A small model that answers yes/no questions on an image's attributes, trained from scratch.
Data: trained on photos with spoken descriptions (Open Images, Localized Narratives), 101725 training examples, 20.6 epochs.
Rows from block 5 of the image encoder of a small model that answers yes/no questions on an image's attributes, named by matrix and row number. Rows with one number belong to one neuron. Each number is 500 + 50 x the weight over its row's rms, rounded and kept within 0 to 999. All counts start at 0. Numbers have three digits each.
After each neuron's rows are labels from the 100 images, of 14848, where the neuron reaches its highest value: "colour at peak" is the nearest of a few named colours to the mean colour under the peak; "top examples" is what is common among them. Only what is clearly more common there than usual is listed. The data: photos with spoken descriptions (Open Images, Localized Narratives).
# fc1: MLP up (encoder.blocks.5.mlp.fc1.weight, 1536x384), inputs 256-383
# fc2: MLP down (encoder.blocks.5.mlp.fc2.weight, 384x1536, transposed), outputs 256-383

fc1.647:566434384467457479488428506426611538434489493530529490499404511574509523509573590562570513487492553507512491521501522480485560398540537478503462471441529464493496525511567481509492491516585537515550511426510572475581464487549531541506543513440532614457564597566465475439576485572546459545554559437569487503576514503466452529477541501507594359583554486563460539453423493505448473560495
fc2.647:562549546518564492543516559429486452451510449568497445427459412529486506443463443519473510488551459523481513510407446507555417510649452514465407553469486408495471463663470523502556475503440491567553473522511465414556416436511461472569524486566555483516477548516506496401523485429524542389560538537515561448532524536512503450487516458531465441503439547505557485498479398514531493455471
colour at peak: pink
top examples: text has "ground"

fc1.117:462361506540544570527501560544452514482437444546498563512519494460511525445508453479532557569522604543613500411529450563457448439449598441544463512535555519562534435522494474458443478530467472522552512467509554510464506528441495391428525460538590484618461510491502456534403535540469596447468528518494489473520471559458534523491589481534408557544452525461508407532534532529518496502535
fc2.117:621425470535493521497524465506493531451533495615504479509460496415539509423506503407507529434499553521549581556535611477563497597470555532576599454487463444459487559491503500458485465571552482508497568532482510498546408438587459478602544436552481502558494591529502531488426538411492448456504463430484482477485535569625517489582547478515498504416515506466489543473587492438421445476458
colour at peak: pink
top examples: text has "sky"

fc1.185:561512508405481508544502457504332559487523566425515497513493422497473534513490483514480516359537468435428516496495491409492486495457476502489520551449448578563460500472503500508444507530460522386479604456491534515542458412534441424491473469507431477512427557463458398435534526513520557432429549538443489514466554496499426559474460485489548545534476480522482514525399439451565540531464
fc2.185:491493479546550476520418503616503511567386372504515490549504446540482464515483495491500530599475573556463485492543534502469382558570488477485490482504441470482573443406489529435443545513452492516450571627468476557557473560518539511481574434568490466474428543543558442428537496502576473504557521454581500522540440452530448587520520545463541561516398440493513465507578523371490507535518
colour at peak: brown
top examples: text has "food"; text has "plate"

fc1.456:502466620488530545450481504453562520441442456474466509496469582461551473623470498524480436451647496470506442541583433437460503485573480459476513463551457496534529431536523508491509501504538520504392468445524461481509476487578548524561569461512427484488475533512440475609527495422465480492423512468559540442447455423504453482490517531441461414396455450549497558532476559488431526556536
fc2.456:372514377493503479451542489545472482533494469469546507563520450478491510466518462489519481543514503426545472443620568605516463517394593426442560425439527538543501465551514551535453499434452536552484443575447436505455555504509391566534471551529526558494401463511420573496494527584473466513488488411447498560555493554582486473478630486483519387533568392454494475540561502441538483404526
colour at peak: brown
top examples: text has "trees"; text has "plants"; text has "water"

fc1.764:437504402454415530466558505495578434505528496492496557496499489417443539506518478497545471464487552588480593426529549508544474349503453512541483468532569512610520469493537495424476495541489562522496473499537453510366447512483575533454502520509444501464425544575486499502492580445530523495521498553506431460544473539482548467491546519516554485526401572482437455506440512542446564458560
fc2.764:458458532552541446485497438485435520494419542555464523598554383505526494439486521460508460536475459506529473584464576405483451470525483411543479463438411466537493420456472491512500570371453503488482525449412496460603507467479524455539560447496531579415514439488489556531500526559542490448512511454505557536503444432542488488443515567524500475576501630452493520543514407545533512512440
colour at peak: black
top examples: text has "white"; text has "black"; text has "dark"

fc1.291:439564450490652456534482540467409566510540528493462502498497484519590527457544503565444462437552447398512505519588479617487541527553560467514478493453492494485442542461456517508504513522503512465492503482578509457486568486552498385538522474479436494471495436449490407452449481450567518522475414495435502545483450530526639529531421377464480616485521528544461419567495589522490555561502
fc2.291:468500536500627592512449400526551535507480579511523412467499566535543531512450365480472504473473482479570393560488476560483521475468424465482470465481482503483462549476490460473573489558480445438494455525490554505456519496502479515511470539487487433553480501470494486429501512462437488472565463440597483450396548548503528514555445499454438581470552471468556511524338609404487535663465
colour at peak: white; pink
top examples: text has "text"

fc1.502:470398505430510540517502589508501487595457470456471435434448509519585513568462522446629536552600500491524585460502375565457408437440515493588540582473423506575571491497482462462406498505537543520444411550458530548510556540497452458453380475550556545556459500503484497502456577472532529486451517472432481519445489484496475576555432449568522436485440530470516524561475521507556497446560
fc2.502:574482442455527501464493582561494505493511537566450483495576414430570466420506465381479514467566539563573492488609552520529491540476521581499553544606491442520464514531566460513490443593537497472460477603503519475577447425508565554538523507521467535458480569558516431545520531591468435531519507516498540435500577530568477518497467515478570532495509460540423522450472576454447518470491
colour at peak: grey
top examples: text has "sky"; text has "trees"; text has "clouds"; text has "water"

fc1.43:461450490517600564502511576499525500409519477441450563507489464560547487456459550565426458539573474524507517585402528420528467538515452531522516531588504516530470574457412510472498554484578578416415551523471512467476524475529435478490567532604413485548450480513500495527519451535526580580476479468449529507469459479485565401458451543458481437543564489484507457485597539509509443475576
fc2.43:550555481463567530452498469461609558608555463626480497421508474529508571461564517495504510458496547484602544510493546449552558455470444499488449458486577444520477490458535468507485496485436487597374482479473575499581512475570496496594531405537512475580439438425552495553491543516444426510499510491488443479470552485530549487491616447424463572504465571497462494519453409489512534509535
colour at peak: orange
top examples: text has "wall"

fc1.386:495537504478541582512489464541530562571457574509509559575516450548475474566518543504507420465517527453464553533491555429476510557434524507537533499511452405453617501473413465455443493594456489532504539516486498455527513500461540537518452487482505476530490512560486519475513562467522458422476534513499520536514520554549529493465467539453431487568549564457515521540470485453572501482448
fc2.386:558480417506489397381493495547532510508457458566585515578569403546490544545463564506538451472480524500593454502472601592491565493481497356469588517411510513498454503539415590454423495530459462539480491485539515473426469494545515541543542499494590519492428496498385514632501569458530500536509539518482491479513472522560575386366543497526482479627472494546460504483555394405492480441552
colour at peak: cyan; white
top examples: text has "sky"; text has "building"; text has "buildings"

fc1.3:571501599536414558488533573531562403509542366510478574559431474521442499506480506492535434491420516465517547464493571527503535480526475453427532547487443524508587536512458509491484448463452521566466545467510545389503536593391521544487506467459488602500542506478506482495487520440544480472565527494400471475484390543491512364539487523510498419514438525500522469424533481534505501511513
fc2.3:390461543524466485541465601490566506468475398491494504553575536488465593564579488460526556475532437392504564478507554380456534467478543501436485494485530513425498450436539454456483398485503516465553557454535528550473538477577391513514533588447497562432493434492557483509478486555514509562587463493493554576539580534529532602456463514385537535542506546510502466550444510658476527438545
colour at peak: brown
top examples: text has "standing"; text has "people"; text has "sitting"

fc1.433:550505553431563467465493567480485449554487471480526447493553422474493496531496504528501497556475570470510595551558516581482413494439461455534474528418524416459537573525506486543457457472424553520457430521477491492556403518448513525585455511372530546565498513544491537544514515514465513524430520468457609495423543450462457522545577445442482471595478508473447412533517451475515556492469
fc2.433:439519520560536551445488442481460498528502501572504533437546519478463502529591574463473486425478510387495499472563506475432490448538514521423525578512600582550442452481523479500473501500463458579513426456576450551426546512487395486533527630531379469660453448446538412507519507431581555538473574511479521461527478553519478476472506506520476471533526558488568375562532523485537513503416
colour at peak: grey
top examples: text has "black"; text has "white"

fc1.240:480566521501564467450467459491487483545517466459496481640462484514506468498486479525529446544484472483545510573520582607452515472503481488529404473486466536482488555478500505531524565588519529533499490469483528531518512509436522519534558473496484507494482443490454583521522426467642458523510422478557471583488441457427598583614502474442432509582518464484481454531534558529511520546503
fc2.240:573493380443511621374551475457427591565556490497479426463499545443477389493494519474491438380473504504447491448481524438511448500581501438488370496426590481490357466447477498527542497440519473505551576505531480529476541549509531558485507533503440437510434437529510462451565394498488439548465544494506429376506568571547515438543530429440443505441487543509483451480437438479401539503595
colour at peak: white; pink
top examples: text has "text"

fc1.257:466537611508483558517532509484513495534409597530458521520602461533499490567465559545539517541509500468560589473557449530500449556393596484581455589505494508511460503568422367422414490598487477498545531590502486564500507421475518514518479544491472557468534472531568481573463421473553513368494430560521494422501483528453500481485516517515487537423442562466443494492512479528460519517451
fc2.257:536441441412467508467565507491527527495602475467475488528497471472454530470454465455488489425400538561426543563434567538502478564489432543501494493530509480503608499444525472495555496477394473576439572514580488513540474430447552562497560495470590469475563510433482526522550535570535543454566466462510432365583490606560529519506560466491438443453463494438409485544481532543438491474595
colour at peak: brown
top examples: text has "table"; text has "wall"; text has "sitting"

fc1.622:481504480526541500486437480496469549503461579474625566562432499613469535501465506431495427486543605448497584524572596472462520522474475520578516511491450459480605466468396453483499524501524450557461454580461496430568526540438542577524441500483511520577588490549468549518527580461530522418481436549468479507524503505475468469508507519473444487599492568503526524448479426452539578506473
fc2.622:504470470527496479411513544525567439510461469538562544511520440558550572573491572446579518458517515517550471545449560515525505460492452449442499558406524573484417568502451541505465484563468443462463539514470529513376455550488552578530517535417600456452394528516422521640588508524526503546523518557528514478494468502561532427387500502429478479638541536520429489481537409440506511449573
colour at peak: cyan
top examples: text has "sky"; text has "trees"; text has "building"

fc1.638:475543469460488566466599537450520444559532478538450489397463501475492485484494416469468552509560533461494505541520488580498485522434464496525488550504505518444472528447536487605399565408475556548541490484568573502454517551471542478477459524494573390533510509482543536594598480515549506517482514507503447531502514571513445473518541503581460453499493527470464435475469600507530492527486
fc2.638:502519540538482355492563464495380569459472556519433493509473514497396452525510526526563429516432404484499503542465596489487478429441528414549538483496424510579497389537476544506470536516545507622473501530466473476557496600454481523490535624458511505465441477451504392517523505462389521452397465491476567549503411395481456573551392422474430481509533512477510502465587438491496422455516
colour at peak: black
top examples: text has "sky"; text has "buildings"; text has "road"

fc1.485:489455530556432505438533466449477386518452544465417551619533462425412564550470458464511483494473506523549484475432544494578437502544459523558502459522446569508439510412448599485441427433532506410508434601505458341495473434507513539522567435506575556526462474549538545483502491481415492537519519480510519409554497525596427443527498512471533477466508598488442402493592534451489531528520
fc2.485:478511464449607469490563378495471592495501476480400548511602499467620533532469534445470576536515556521504459577562560411593611530435571547458462480493473534567499548521465489472519447533407558487441505579516486532470431487520516490555527479536537473477565448552445492484510541591524524564499582469558469476565580503495531548475523568517528480537437505441498487498521530545516527482528
colour at peak: red
top examples: text has "table"

fc1.142:510583551532555570553525402572491577524485500497484477592519512550529603579404523521576411520497528451555511472505553472530501475462576481627373475449464533491516519486437460424506457488424488438506557548514488638438463504470492502562532472556472513508417444541576468549560532496426456548545458577505488420511523476435538576486516559526485517399499546464436427497515488529473484495533
fc2.142:451527487520495465509562556428443521553459567597436565517528420447522580492541480485375451466467545477501444478478505528488521515452490455594472381550560454460448417524535474546531561502539510544524483499489532528524413531483478626574538453495491480506476428536488585456474480491490446514549538452591471408401545491546485427548615521577509469466492580533477507566525557462483487474505
colour at peak: white; pink
top examples: text has "text"

fc1.604:486489537470513543450451609606472527604486518496507519501434404532537594598531549448378539525528470471415551491497485525546600453469536510455497508531489491488503494520512517433510470538604612475490557377393570488511570435472460489383430391483443530495455476468558483536441501480502479475404505461557518451554426482565528479474497432472546500461602450506568464480455521503458501532536
fc2.604:509551474492449484510455398428560560455497540436488445479526544496481373426502537431611538558525498426574453566502533502480472537468542542470501474549462457545570614485505515556483519552472483484475402503498425411483499530570530440559501516537561544493437521544437537574490471535465480554550394521515432504498522494461488564514549526466551489470465412456431505431476488479494461488450
colour at peak: pink
top examples: text has "black"